{
  "model": "self-supervised image encoder",
  "color_jitter": 0.4,
  "method": "byol",
  "isotropic": true,
  "moe": "soft",
  "drop_path": 0.15,
  "projector_out": 256,
  "optimizer": "normuon",
  "nesterov": true,
  "adamw_lr_other_params": 0.0018,
  "epochs": 149.1,
  "weight_decay": 0.06
}
Rows from block 6 of a small self-supervised image encoder, named by matrix and row number. Rows with one number belong to one neuron. Each number is 500 + 50 x the weight over its row's rms, rounded and kept within 0 to 999. All counts start at 0. Numbers have three digits each.
After each neuron's rows are labels from the 100 images, of 14848, where the neuron reaches its highest value: "responds to" is what is common among them. Only what is clearly more common there than usual is listed. The data: capsule endoscopy frames (Kvasir-Capsule). In brackets: how many of the 100, against the usual share in percent.
# fc1: MLP up (model.blocks.6.mlp.fc1.weight, 960x320), inputs 0-106
# fc2: MLP down (model.blocks.6.mlp.fc2.weight, 320x960, transposed), outputs 0-106

fc1.40:490496461456537505451473517559448443493487450418494427472506516508533543497473428502477525540463421472495465516496518509551524445509568542519560452511616579510509587494579506463473383483499441474472441485542524406608414541548542484455459543468449507479508534490505532548477611629485557551459457540498572586567469553497536
fc2.40:483580493477476487434467576509487517508478461474454475425444486518505410507460558462579534444563465601432558476486489511509546557557473487433525452453476523561497463532498480511459478512497400364550478487661515588549462484502466507467546449456526471461534512467524531291539541560461431500483556509474433481544556512600528
responds to: finding: foreign body (33 vs 1.6)

fc1.564:545490523528566444520507468574468479424511577570527409484373485519500507529554473402512509621453529534496512478468510498477516529490460589527433518578456461564534432522515540485557437460474452501423428431540480527583420457521561424522528467493562500515454548498538568467399503368505556479399607449540462509484537588393565
fc2.564:475424448467491519441535574443520500458421537515425513476477492532509451511432560505597609562400514533436527575572518425443393439489520517623482582424524469532439503457403471425551532547484509477472477560503531471594459477551417525473568561464514501530481457545458507489488524459518542547423538481474438486484496420466491
responds to: finding: angiectasia (25 vs 1.9)

fc1.117:544480438489539516521502547456477504444423555463584465455517500457493541430379396497598514445521443419552573412477546481426488436473508542511491511511430561643435549498560497487464472495455530490467518460497560484511480443485480465501493539502488537486584468416471502496579512486525554486597509493522519569458532482579540
fc2.117:592461495451532431543508420486542484439492433489429513481465506478503523516605490498374514581522490417372465489436413552548483555477418511419422452475609391456580580491413425540552573517511511468520544456527449459474473514532488564467474475558475515470490532483500511538445524523422533558472499490545509495518541521419482
responds to: finding: ulcer (36 vs 1.6)

fc1.591:473506472541542445537447515486419559497500579531515570624487515494606499559464493585493451509530539527496514459506462498516563564513529456488461488502556529456427658478366500403576548459491555442493495496444501491513547457566433546399519558525482562404484477454563504451417503467470513524495513488535592537506387539523561
fc2.591:470432459523454511475462545369421441560534498402486511535532477492549512493474404541564497521604462533460567471541550422499480506449517482542475437494469449470364367504485498526531528510538504429468558482438532425485502495549452418655470523497465624493436458491429551647494508523509556456401489490540466602407514437480424
responds to: finding: reduced mucosal view (39 vs 6.2)

fc1.69:492482498541451415550585591469479542533474573545453462477517446552530491489534537440505422486582508445441468400519500547419523445592565534526563535490505561515574448568555503594428491521497469450518414491521503484533462499449520583466563543563512544576526450456511418537519517487461450495538424461544426463524507496507499
fc2.69:487474491545568440492504551472447439507548576446486454467514544513488526485461432525431530521468464481511463550527521502400464490462565458563480547549460417477496462510463467522468536503512491467574550465530480637459534532512475539536571487595547563424405447467518547362449474447549597581535522418502486432449421591556524
responds to: finding: angiectasia (40 vs 1.9)

fc1.29:445477497481478570521453566553463419549525479518492522402597554416518483515571587451431548634565525479522525432499506512403484490501479508515491535512493570487443599454597556472529582473579490574465487420517491393514516528472495507451470470459468430454486496523538456545486508552495424455488533533500496521469445456391529
fc2.29:515478552500486444530418500606461502571458521507586496433509554530440506491460509418511550476569536553419498476566553461491536483354488442595509461529496522546511454548532554500430487491400472527528537561475403484473587394452560494471577518470431515526528473485481524511460504518508487467477397525444464485484545527502488
responds to: finding: ileocecal valve (27 vs 8.8)

fc1.499:458590521485466470512548548527455555547483549521492425423517590509485500460530453410526564475457409434482676528583533478448533448542451480593608500493492552625485477500506491514515425524479495408465417566492490412512471551494582497544519502484463514553508566549498573501521486438454391593456493502544481591468489430599552
fc2.499:498522485560568463497474430562466599582442518506494493492482409512429494567547552470505454460478515462539320607595417513453429417464547439461443480495488472529515479553496509503499543487465448498502503474469577551542513539462570505591531576382500419493408520525547535607567510512562427455470515488557573502519478501619515
responds to: finding: reduced mucosal view (33 vs 6.2)

fc1.1:484490469613515464495511533496549529521488550600375473408463590551521481518509526503537540588539549559524523532497513429562468471445435520538621462473577503486446517485580505461532600465471546528450524596525406472502524471457403594489422515455408488556475518481543480492479561513430585496468517481571496581444447438594467
fc2.1:461433529521497494502493540572474583495514433540494514513552457488431558520517531405477440466506465612525560415386431454469448467498573448487495527453562545533500444509528488479545541526538545461485555463571583521458413548507487512528503470490508492528467548538464467532512584425437578462433491544578444471495473434434470
responds to: finding: foreign body (32 vs 1.6)

fc1.192:557478512402483531463530443556473535485581497583523461563466561454543544576504523485483476490492559518582457502427414519521458513489503424484466470536465513587456561489519551432494534609489506478538467502467483474416506532505496507531551550533553468503623472386570502615565561442521543424487426486505474614584487512514526
fc2.192:507523393530534472508476504535494470500549477451486521430441369548571437406456575539575534458496489444566459514471444461470476494521515573529489461462454502514518477546452448502566494563585469626488516498542545585527566403458451449491560478520478583515486539542570508813552426501457522537543451521521493468461483486497407
responds to: finding: ulcer (59 vs 1.6)

fc1.710:454503511544483482567517574442491556388425399576597477519498492532432411396553547621528520473517580528509504559535575445445447561482523488531509337467484553554423477508532513437456447484556473448542417511494491398510450566537556471432497462501488597439527478500523462514516501568504472502488503443455462504492522518486460
fc2.710:385554433567412568589391569560553526447531502443517522457506525452500527569478487469476435497529527389489500506432462561583562553506512462531453473471453577530571590429513448571590523442526499513482518612556493443546551513481556571507464519589520481477457490432531531553446553494526563447552444494416459556459453467469585
responds to: finding: reduced mucosal view (52 vs 6.2)

fc1.271:519459447500538567517532527457509387463486558472500487488657463578529431428528506451526498487532448487527456574533544684483443509595539530491444428550505510460535438520386605428502457462495454510439494482569451571502477427487581516481453468559442558466464556480462533568572526573453555514581522497489462508475507463490493
fc2.271:512484455555507530463548508437483521555453549513452427454594508516520501595556512491580426488438510462502557464512476488398542513511525543504464554536595452532450493559427513525448645525519552453498533535532484513469476478435544544418565477484496579526445505545510549507442557558539500494559493436534516549460495552505445
responds to: finding: ulcer (28 vs 1.6)

fc1.694:568607514586499503493606448529547471477553557523516396536597515567582512514480514501538473399511526557516487561503492424408448467494496535532457524496477526462584431445488565505545610518487537563456396515515503512556515442499502446501675481585463510554446419507519457523423521571473488533498430538532474459570540474525406
fc2.694:550450486547391553466468531560464437568545507555550536421440448473423544519520593533492507432532510511473490582569441541471458511545547526381469513482470494511495572595493497502439510498471443424569583453507507485502474471464524395589479473432503533499447473505582463362547491543418488513549492483466542495456539493497597
responds to: finding: reduced mucosal view (32 vs 6.2)

fc1.74:475436492537557436411444529493431458489618478444517464558371428481442523401373477409549476480390538594484498485479477515519446580518519541423435499516500501487487458446447527539554565493544530500545615534537431433564510522504562479498463415545449565446520519444523473468507391491497448426476468552471533520453522545411520
fc2.74:474471468455540457506476477403450520594504545479496549459485542458472359617539445420486509496522499501457485471526542579518466536410589476579516413528574500517501501525436490549471512412414533453510458519473523532446560486462578577502468503531399519475565480529460517459525562437462519454485470493449418550521534513555427
responds to: finding: angiectasia (41 vs 1.9)

fc1.196:499578500567508523571479507470480419541508493558512459522570507581534534582491468506480431391508397471442641472490475451518529404447484569566577441484509478518588569656413516508517516470503536425539461460502502504495431527469538524521454478486472441640539574546439495523477473444469434490490415442549504513479515409481476
fc2.196:455583463541581524502628417463513498490479449526534565505560453465561489488417435452537385535543535481447536541538470503481495423567516468515565420459551509546594401468518523439516441459583426562527576499520474582465522473526431542552452557465476488548567460501406488744461505418522376423470480453538530598555564452560568
responds to: finding: reduced mucosal view (29 vs 6.2)

fc1.155:471526463414449487495490510528554410529474509541568491510408450526467480530485465625534504548570446633555475565467469578496420433543462424498496508448528447562547477506478549443527498511444469406435469585530537475438511459601588469547520417424486505552503491470454482485544429490492477430538422439533527491434497487516477
fc2.155:540482516430440464474472461500568393456505484475519487488480424524502525462508505571476470377437440406487407557459538523567465396475555501536511403479541523558544606508523494515427507532486512395532472608509611482527406373476516509511537436480507483538536461523488504471487504510461524619522484532547612417416455440495521
responds to: finding: reduced mucosal view (26 vs 6.2)

fc1.410:513420521529535490505520619546470467546481516448562421452506528503564545524445515463490458527399586538480505540475496462515552620611546434582562516446548584506607553415450429496544534512417533484573486454536614494509438544483499395563553536539512565504490534471524493504469589539530520571565532469481423460490476446587568
fc2.410:477462510420569519505488558455516542422536491435545530426455537434439470403484575429464504516460556489448507452486510473565458407429433459440483546468553612542554487512412450470567493516444486539481551468492424403495409469469570547479427553459493456519486600570511537499470524555503481518468477503459435524459545538489435
responds to: finding: angiectasia (29 vs 1.9)

fc1.263:516499515535503529489553451472455511473592474501472564535548467528518482492426456452534573498477495444602560492535513464530453456575498493575442581502423455546458468444503556503506491482519502528531543485550537401470472528535603499489489568386531443573463435339562508486422580453502532464423521526591474443501490466499537
fc2.263:415573610492478482455468522564539444432434532519539513442571595495453496489489531523506567451473536486444479440400468473545534528666485431512401466501485541549471472499528539445517551445573521498481482497498497416580502609521457468522529508526529505484558519442523392356401485443515542538386565541491559387522465438527433
responds to: finding: reduced mucosal view (42 vs 6.2)

fc1.505:385486437527424492484555436558482393522479533428444498540506601619551530562514571544567616521490553521529466472524458562384586435390443481546529562505406446448503501476544594457437499576463446464492557502500528481508548455476400478552498511561471508529516458542527490512456465436498458568498517481589495492391543508523507
fc2.505:488420501436476465497530416503518490496499555423582403555574504562486509573528544472575530545506457482502623569554527543539493533469567466463519549483510447588475481480619508523490532479495392469486610489591428530394535546443582609460570559522475464447525449441417382539463542451554558500463583538547511509434576488397435
responds to: finding: ulcer (37 vs 1.6)

fc1.222:498520565538518511550518534525472393584499529545498504563603458514581513483566455481531514507521576528459532489443515468599493566532516529516556425411488563427508473403412474440574504566512589505549521394451499583482481504525455469557555533472563468461516563521447485550508453533503488547482479470480448424462504517497448
fc2.222:622475459521461579366493477490533561512565463539562574387565502488576554559420436498644444528440492373505511454427498496494455511560448498483484530552505503484481433491498541578563548456511470517521445462582497472481512432569428484457493509523481484487459472519468471507454544548518550462532511431390569526517444541493489
responds to: finding: ulcer (33 vs 1.6)

fc1.364:504553487530575487547530534431473485537355537492483538541541463484494423484541531481457529531490498467431461565501406549563524568458458495496592535511573465541532595428532577484412536476506503481422557526566496390529479579487476472559461505466541497511500551431557490488459316590493533527464567436427554442451493498413503
fc2.364:447466462427522520434593581477534509499567453505460503418481524430476482536454489582523544462481529455485552481377545444533456521523528435498435526526387495427511530470462559489456508468538470459640510599465473513444475534565529496574478461521515555542520515576504464541474529537585513437513419431575450465543539516486386
responds to: finding: ulcer (26 vs 1.6)

fc1.665:525435508609513463487433517514488550493455476528483465502484528406543460581599431408534501480483513405488471430556514566491547428489467593444480402553470550544562499533447544441538518552510437498512602460526458559415460471394514448554449478465433472513453440476545407503538501508474498529536510487394482556574489507439502
fc2.665:521454526532468512494441548504459523495462468443482530425541565438436555429550507428478448562547535479533533577607547544477514470530443551481536429550431448543533567561472553626472516569609540437518501429557567574431455429435635471441448528459478502405611459514510502523499481544453412552419502530502430540539536565523557
responds to: finding: ulcer (32 vs 1.6)

fc1.443:407469556516439570534499484592567388499563495507464524529627625480480468402486498345500467506550516571609511516539493553493510532508489457515455487484392491507524470465551523552603522616443484490482454555559573521411487523549466458414506454482474485534580504530500466488478555488518437576542513508559511533508468395488528
fc2.443:532512506547537437551490404521390485451579462523410565490509521572590428552563517457401583550521537491497553516560491504549443494513582475516632621505436564475496531570503431440445521560429596468552464500466460547446544466498436552450516500566514449532450591502468566430489394456439519449457499477422473478456509512501585
responds to: finding: pylorus (33 vs 3.4)

fc1.122:588527569547479507459461486522516578493516413435458458393507484490381506530502582370517465488400485500381497397533487596538463410548436466562568521497442415512545451493411385596560455472561440521537510552481558480503548455464548508549511461510518613527436573459501504495519451554472559459463560430621495482466468495486468
fc2.122:482591496501460478515577543419475527484565538425531577540568553478539397521548536596442555486479504471405466497534536561570522482474513366456488450571450466463487570609496549524574525510553447401501550440583575493458545554566502521620465534474568493445471544530546513421472531459557472657484563556531635406436562460466515
responds to: finding: angiectasia (46 vs 1.9)

fc1.566:514541587548556569486484496438479459497511420548494494463470609538539532476540575569552484455530555577541484484584495472485513350515510528567425407515492454437497480533589515507527555542486509411501568447475567473497479583523457574592612528396484493420513516525549478494512498543517443547533447596564547443488457520513545
fc2.566:470413472356440517592549475477556548425511487531585511507495548438566518573517507452564508479547544428581510551489446553461445464464505504621546533564518458546540504488564457515516580521514414505559466405463554483494568520444483626534379509465473493480479470673498504358584463462403563420598504485445505449479449567557475
responds to: finding: pylorus (58 vs 3.4)

fc1.373:494525477492535511485517577517503534518462466484523518572506534516559579549527499554638413515552601388454487485503495543484570544475475572584485500493615409558445449581485430513540534476495456480512497554511448449492514503493543616520403569451586502485592549469516390537485466409490550500465480566491489562536435437490471
fc2.373:519431538535529511505569496402507480539616510488497550475481528482526448461494497573412539613509475455531562541546425554521469599445512429438531486470482552487474628573498524510467450384414467481508398533449497577511458433592558576475458498532532442548360478459551523609475447433554500498551477407585526457491542418448469
responds to: finding: pylorus (56 vs 3.4)

fc1.431:568547467525461473463477509409488479529500508502554569401518555546551513547665533415464465424549529452555531496506439521557579484441508568483357482511462548577575477544547443397470474488540435441522449559455429445479531481393540431599525418520463437606461505523529532494497504514524434578403477470574507526481587453490483
fc2.431:523508463449512559596482500456487524497604567555559511479516549460498538494546492431468519525488531565500394472521553529504523540561469569485465487496493506507534523515490565466364557474511509636538484477523639441534512490429551540461552523498527496479565514586491458430551492607565493449494491444544504556478471480446349
responds to: finding: pylorus (43 vs 3.4)

fc1.724:560473482531502447463417503432527415538494525529556464442533521518528453504538486522510510435457450475495531555443510587482448539503450537408418467473406506496506541506478413484530616523545476477399622383513533403480516534553546475538478565474544501557500453536491510500603501557523458528570569517509528436430477453419541
fc2.724:556494493477539527506446443511380500482502468524561448494425562520650528543471399497499524489567505514448509542514457534431472450556455409514440455463472517488472498431440469624579408511471504452469600424518560465540527596472404471427532558616515470439583434476441444456526588464494474448343603474499549544506429367528539
responds to: finding: reduced mucosal view (30 vs 6.2)

fc1.622:508561456504592584504490584482515513486483516466501477606524485488402450381522511540511425587479513555576468445599496528461508473525546478476613333519445551539578472430466471484492505565489496518510527474468483492489477496436508479581586538407519447493576499538515443516442509530494501450544395463521602574471433407548484
fc2.622:544486497537515487510405492411328523544462437552509583523457498430460467581543455569497508613487452415450453456485647553478524440486436521556416617561599507547511510503547495474564530464466458433464490517434512486441557564510548594422492527470443506478504506485526541482411511442460510472467509499537542445630587537484546
responds to: finding: lymphangiectasia (28 vs 1.3)

fc1.484:518469494441401489456410501528441439488519457463446532557514387471587396492539530602452421484439520433462524537482445480535518519566440501455398483413490549572537565496492482472525613513490649473470461515579474515466485506543445467401562519460509555508537475519537477498477512417508568555440517511473520580524436504543442
fc2.484:539600404478500457501487466470473488469506504542565474500602494547531543552442538536536537525513410611504465498498464509544436488472496539620520435384514507497460397517419472508541464539509472514542505481464555537522498498475515493439562500530560477473478470528555403492460509425560525489555526451490507497504500514518417
responds to: finding: angiectasia (29 vs 1.9)

fc1.124:484459419552614565476525578567541514463445530478535389504569529523462509386487544493548512465472384530480499570528475489470484511490463509448395432594410537503569608522472514552459529407531527494550526499558425490528469417457522515431550501440594546534492532521446499549429484477525470509508637571529421438414460437435515
fc2.124:589503726541464500496535516451477540510533432428514564469493429555540595517541527513519515492522512563585511499526522570510431417550499504500454508455435520575472554516572635541498462519557596409502497469534453498409412575606521468517479558551535488558564456388525491449569422507475543594507535534592515455416492404436534
responds to: finding: ulcer (29 vs 1.6); finding: reduced mucosal view (29 vs 6.2)

fc1.515:545618584492552472440496404502484551449441432493547448438549528539588569531514476470521516512510430448492562488561522496469532421509537485479461486556481452429405392425467487571589569578470391539540397513496532547479448514502565508530460525386439414554560437493477496502424403469429447583474421405455541441547522466477620
fc2.515:488489462523520467467523497492534563567544467370467489494473464477545488500441523547491484556467444499482526511446465487452497542496545591444478369565585420422459491515467464490449548500509539588491438500506562503440509433505496488460456493508591459504540485517489462488498530435473423496551520569545384426538526512424521
responds to: finding: pylorus (48 vs 3.4)

fc1.142:520511481478546470578517527453512435490490423433533509520515497475448446506529554496536537560520513549525510602516491495495537500510359506517506420393572502483540467592535544483468547419446441516422470509454456429498494527584528558580452526481494458498465481656581503494423540476483581540545455386463462472553617514516487
fc2.142:449566506550533538493517501571513443463478468511426568548544441587566508506475494549531562502452479629537427541475528543558567555440506559447501433512438538467574476493528510498515498465502495490535622451548533552429459500469549522549481549484503499459557506489495472464517465512509604536458432536505532499424553417492594
responds to: finding: foreign body (41 vs 1.6)

fc1.13:507554518525617566550530469428517427425483570502498470513461527479489490446498462470353464509418528461456452618504451533508428464568507401487369531506516543486531541528497524512512506492537523551502491579524560540473501511476496482588521427615467488467555621471496515462451504569487531576513469441557425431526575608525540
fc2.13:517571531546386542525488539447531594506474578470519475380513497532500470486558632522503464424509447479469535489500509534519438540522580504562514540476436462459510459448450503550517451559529486410576384499549482493449489501453495547547454486472553492564528478571409419390560542491417547575569525467468555484496497549463487
responds to: finding: reduced mucosal view (61 vs 6.2)

fc1.642:572496512525470489522446522594606453579456450389486455415490517459408465501455535512509501497490439580429545568491546525485561487642488429627464553478473481547614585532581546423505520481547472450439478406484478479544467534409572509488503538527509511495464528540521471542470520500407523539444612564489483388480476521448536
fc2.642:552546541504576388483542423493521516478386492475473440494585456583403526562465487479498460508520554545480565522597572570487523482495522435511541482511490484573509504443418498541596469447457479533509487551545490441466478455570403512503504500539525477402438452431523442669522507573510478455465430494514418537456500513523511
responds to: finding: ileocecal valve (37 vs 8.8)

fc1.187:450489542496512533507479468541562563537508509540516479507486559509483526402444495562472491461492577460499535428487470549505446519538464557469494504421420476557395523490507519468496469488469496634470448461494408478465465526564552524492527591527391449514435401491455489512504513481495468489624508526510468506433351527496458
fc2.187:502489460492525542518508469528590506508446423425578395467461518532593521445486489417590505506476518463405496469486487524508526502501456515475555499464562488466534571593441547482599494477561464492545559608458473601445523537503550543522436578564488527421554450441442503453471468477506543555542461455545575492517581532438511
responds to: finding: foreign body (34 vs 1.6)

fc1.540:492552487468456497502450512546503562474424472597514533537395612553481513539444508504583536494524510506510436473510572501388476439562464584555531519544622486539457481507456581432521446556356409544440610563458522438479493588497554598559473442548526516526507526579464446500444476505461404511500529546535531597460518490575515
fc2.540:524482553490486441458483530441532453483466513543472532425357379544494537518531527444533480570539490551534492467566401489470437564463565508411456490456438465473563572484569450384459438471499473503466488568558514509613627343534581524505507545496621526526603506476455465360503531518454507419505513479536392429469509475519435
responds to: finding: ileocecal valve (50 vs 8.8)

fc1.510:472492533522474441477443640477545491454497536520514473448468467559458464434475622514507653547512500516527636387522536495525556468544515510583423417427561550560417491555534493533499545411427536448518497498548533491492494468559561449466484519453457663516459551408564522519587538531450517495451493575484473515462493553479511
fc2.510:489504412444520528549529488550495517566565472589470528559492554478529483498537543492444488518415413513484547479469551509530390428521505563463515521475622463538441573456645497476491488519479520497517510462501584528493450525582494533524494513389478525452501403593553411375490526609528552473533446498524564498412472504455502
responds to: finding: ulcer (37 vs 1.6)

fc1.460:539531519527549393638409561530489491505434478499523477525601525439505552507539475495584516460463464486556482433522504448516479518474478510437472485528500548483490386536512557509470621518559551538496523505570483501456460442563548500498481452546534601469483465517522464499449460481525417453465548448477555547490502417489448
fc2.460:499546501500526592521507494574526404540591566546419530605541527542467528545474485520535505511538492546443627571499588463526491440509566493392458556546473535522450505582439465538431558540523443539501420479472480496417560496481507544464554449510532513468533489512485572498472465497550431506417581445552453640556482521428502
responds to: finding: blood fresh (34 vs 0.9)

fc1.679:459501538505487425396543557527480554500394520475621493446562551393503443558486533401536541488594599498526397566515533557485547475566557528538563464517544417514463531511518452538449533549432504431463492445517645457518503567519617497454529502469547439559455525508455476484525530501411494453537516500500601481556534579489512
fc2.679:507530433548499445467544509465513431442556497492412494587548584439506461498551442605500572500519522519452573508464485508460476444456538556497530485464553436468545496590572370549500487499492508528513510438534558486582535513523373467565422540414544509436430446532505575469471541583497499493493568466457438457519559528460470
responds to: finding: angiectasia (27 vs 1.9)

fc1.154:478521536569473545550486451460605503576477512411573527532544387462510530399555492535558548492465459457535535584441444511515488520532454536558496555501521442451502408504478495495569584447460440455474479501471524461515520491561492541598529484507450522510486465632497429527465512634509474461531487522557492531400579499529536
fc2.154:576491556527503504370507497465534530491541473509526493494555493519453508580497534515513502498450571505447505589494613589490578540481565465598496477504498444554439528509493474537574494458501512491447514529524450397562529518508395526483488469474508515466451494504410547494621473473507564466458487470502468429457486525583458
responds to: finding: pylorus (26 vs 3.4)

fc1.434:519542500541534535548578546499458463491565497419499463591448467498551454477486511465518499503495565541519487430530467581485517454487602476455441472469496426546495524396575577459461538526548487460474576503477483408466507448458600633608466492410588466587387519419604465512551535561493521596508543550458456485486530459511505
fc2.434:491576386434500555591534550609514510519520538521397450439537547430511481493472525518470497562435539433487492560453570446379507533549533499504546575488551470458520493474475401431522442452479555503442393408471528458527514521506444578508508457468480519484512536428479402449525495490513465445541519496553488420463550545480425
responds to: finding: ulcer (25 vs 1.6)

fc1.573:569387460476403487512454582466529449575489550465419484525495462567503408488600555483417446536486515540467454513541449563514481466435505499522579527523531462511498472510538464581565524514510436520485622471505556429570516565446532507459489470641578528467572507530515429508499460482422561440463519409481480479551477569509488
fc2.573:501543541491429478409500399536519523460574512519503470447481407600439567458564537474505453498464550470495520552392499556474543550480528490501483431501463473555553459498494604482499478519533584481589479469520550476478484564549541479448380464458457507463538572547425455359387391486500506515493563555520367416481478497465489
responds to: finding: pylorus (57 vs 3.4); finding: ileocecal valve (25 vs 8.8)

fc1.244:512393525434516502553542530452359497474410437563503526452513605458534665483518483475524578527533549527449535488633524459483521476587475514544596435503476390438588522507539509502519492505496555450508514419531452555534495532434577527492410461587428517493498421514447528484585429445501426601493582498522519480552429501464436
fc2.244:485553489520542456481538546469512508502519393544524456503448483441516513514508488461500566547375522556459501517543481543398486467497370451492579423486484540486503508528500502501452553530561427504386552546553484467542547509549461508477509590558578469448463503474502511492555484517495561440488488426520465572448529460497393
responds to: finding: ileocecal valve (45 vs 8.8)

fc1.288:407508552441445478429511513470499487476501477569545464483532588465558454509517569507474430498371596497523579456568456535461525501556454526535395457525512418420459479484455509499544499382466377527518425528545532490543472521570512502485426528512503527608584564527495466450524592468470469524572531474475494473489601532498477
fc2.288:442562472402465535570552521479566518529581527551585448511446582435546539584470530508424427527446510515597515607453572502429566525503496571595505491523455523439455578509479459539528523424514576494459563489533466450535445417472498454455520410493548498497552484526471515481533486486403498548503569444546443499507528474527488
responds to: finding: ileocecal valve (41 vs 8.8)

fc1.767:597410573521466488491472456453595490562370488472467529427431463465537570584497473492485453451576528497504479494517433524441530482442504497527388470615437490468542473441530509469507466575449462595601405534508492470501433557412541613534473530579499592505491446489453594487537488544546504529553502589477520456455520465532447
fc2.767:498582565484534483505526539492432552461601522507549539523450477570442480467506588520395432580554442539555472520478461586579454596554496459527576513535490495501510443516516499469591584423517494508531435513455458533480457466465524553472432509456545548454494534430512478395474427478456413468510493520562489472548434529456490
responds to: finding: pylorus (45 vs 3.4)

fc1.371:553555546624463450470517488495586542409402426419520389460515419476491347462561556553503631470468520560430487472429366466513527451491442486556471491534615544556553448512485486530491532546556561577511492512508519530532539541564598457567562505473531484541448455476465513510549476540528574535517500513503521496467503531580433
fc2.371:516573484462509489555564571518463467600454514515482474556486405678533482494467394503454554421468556529480497547531424435460525520503554504457549567515519583506393387615378529472454526509471564503444464475505481492471505584556525456503475527524616505512535403507463527559509478492476489471458453472528633533496556518496464
responds to: finding: angiectasia (34 vs 1.9)

fc1.140:450538575651415362565464580486583548484503540514560528568573523487538476523583575489513524522467498456513506517458570488563503529518496486432535471470427449467538438456518411598554498509448555510506485561591512520467512448539509436532504542398475494484531531445489463519494485477511520572542488479480478465500488545533527
fc2.140:477517450490543520474486525450500449513553409455534453516546546531409501539553438421484407534504419460389416487557557523521491569498582523518516535550433465429517556589441455500532586471455424514423487474534525541497537542572506462480449446503507452465478417452542494516438493421527499597502440470476454525619457583592512
responds to: finding: pylorus (29 vs 3.4)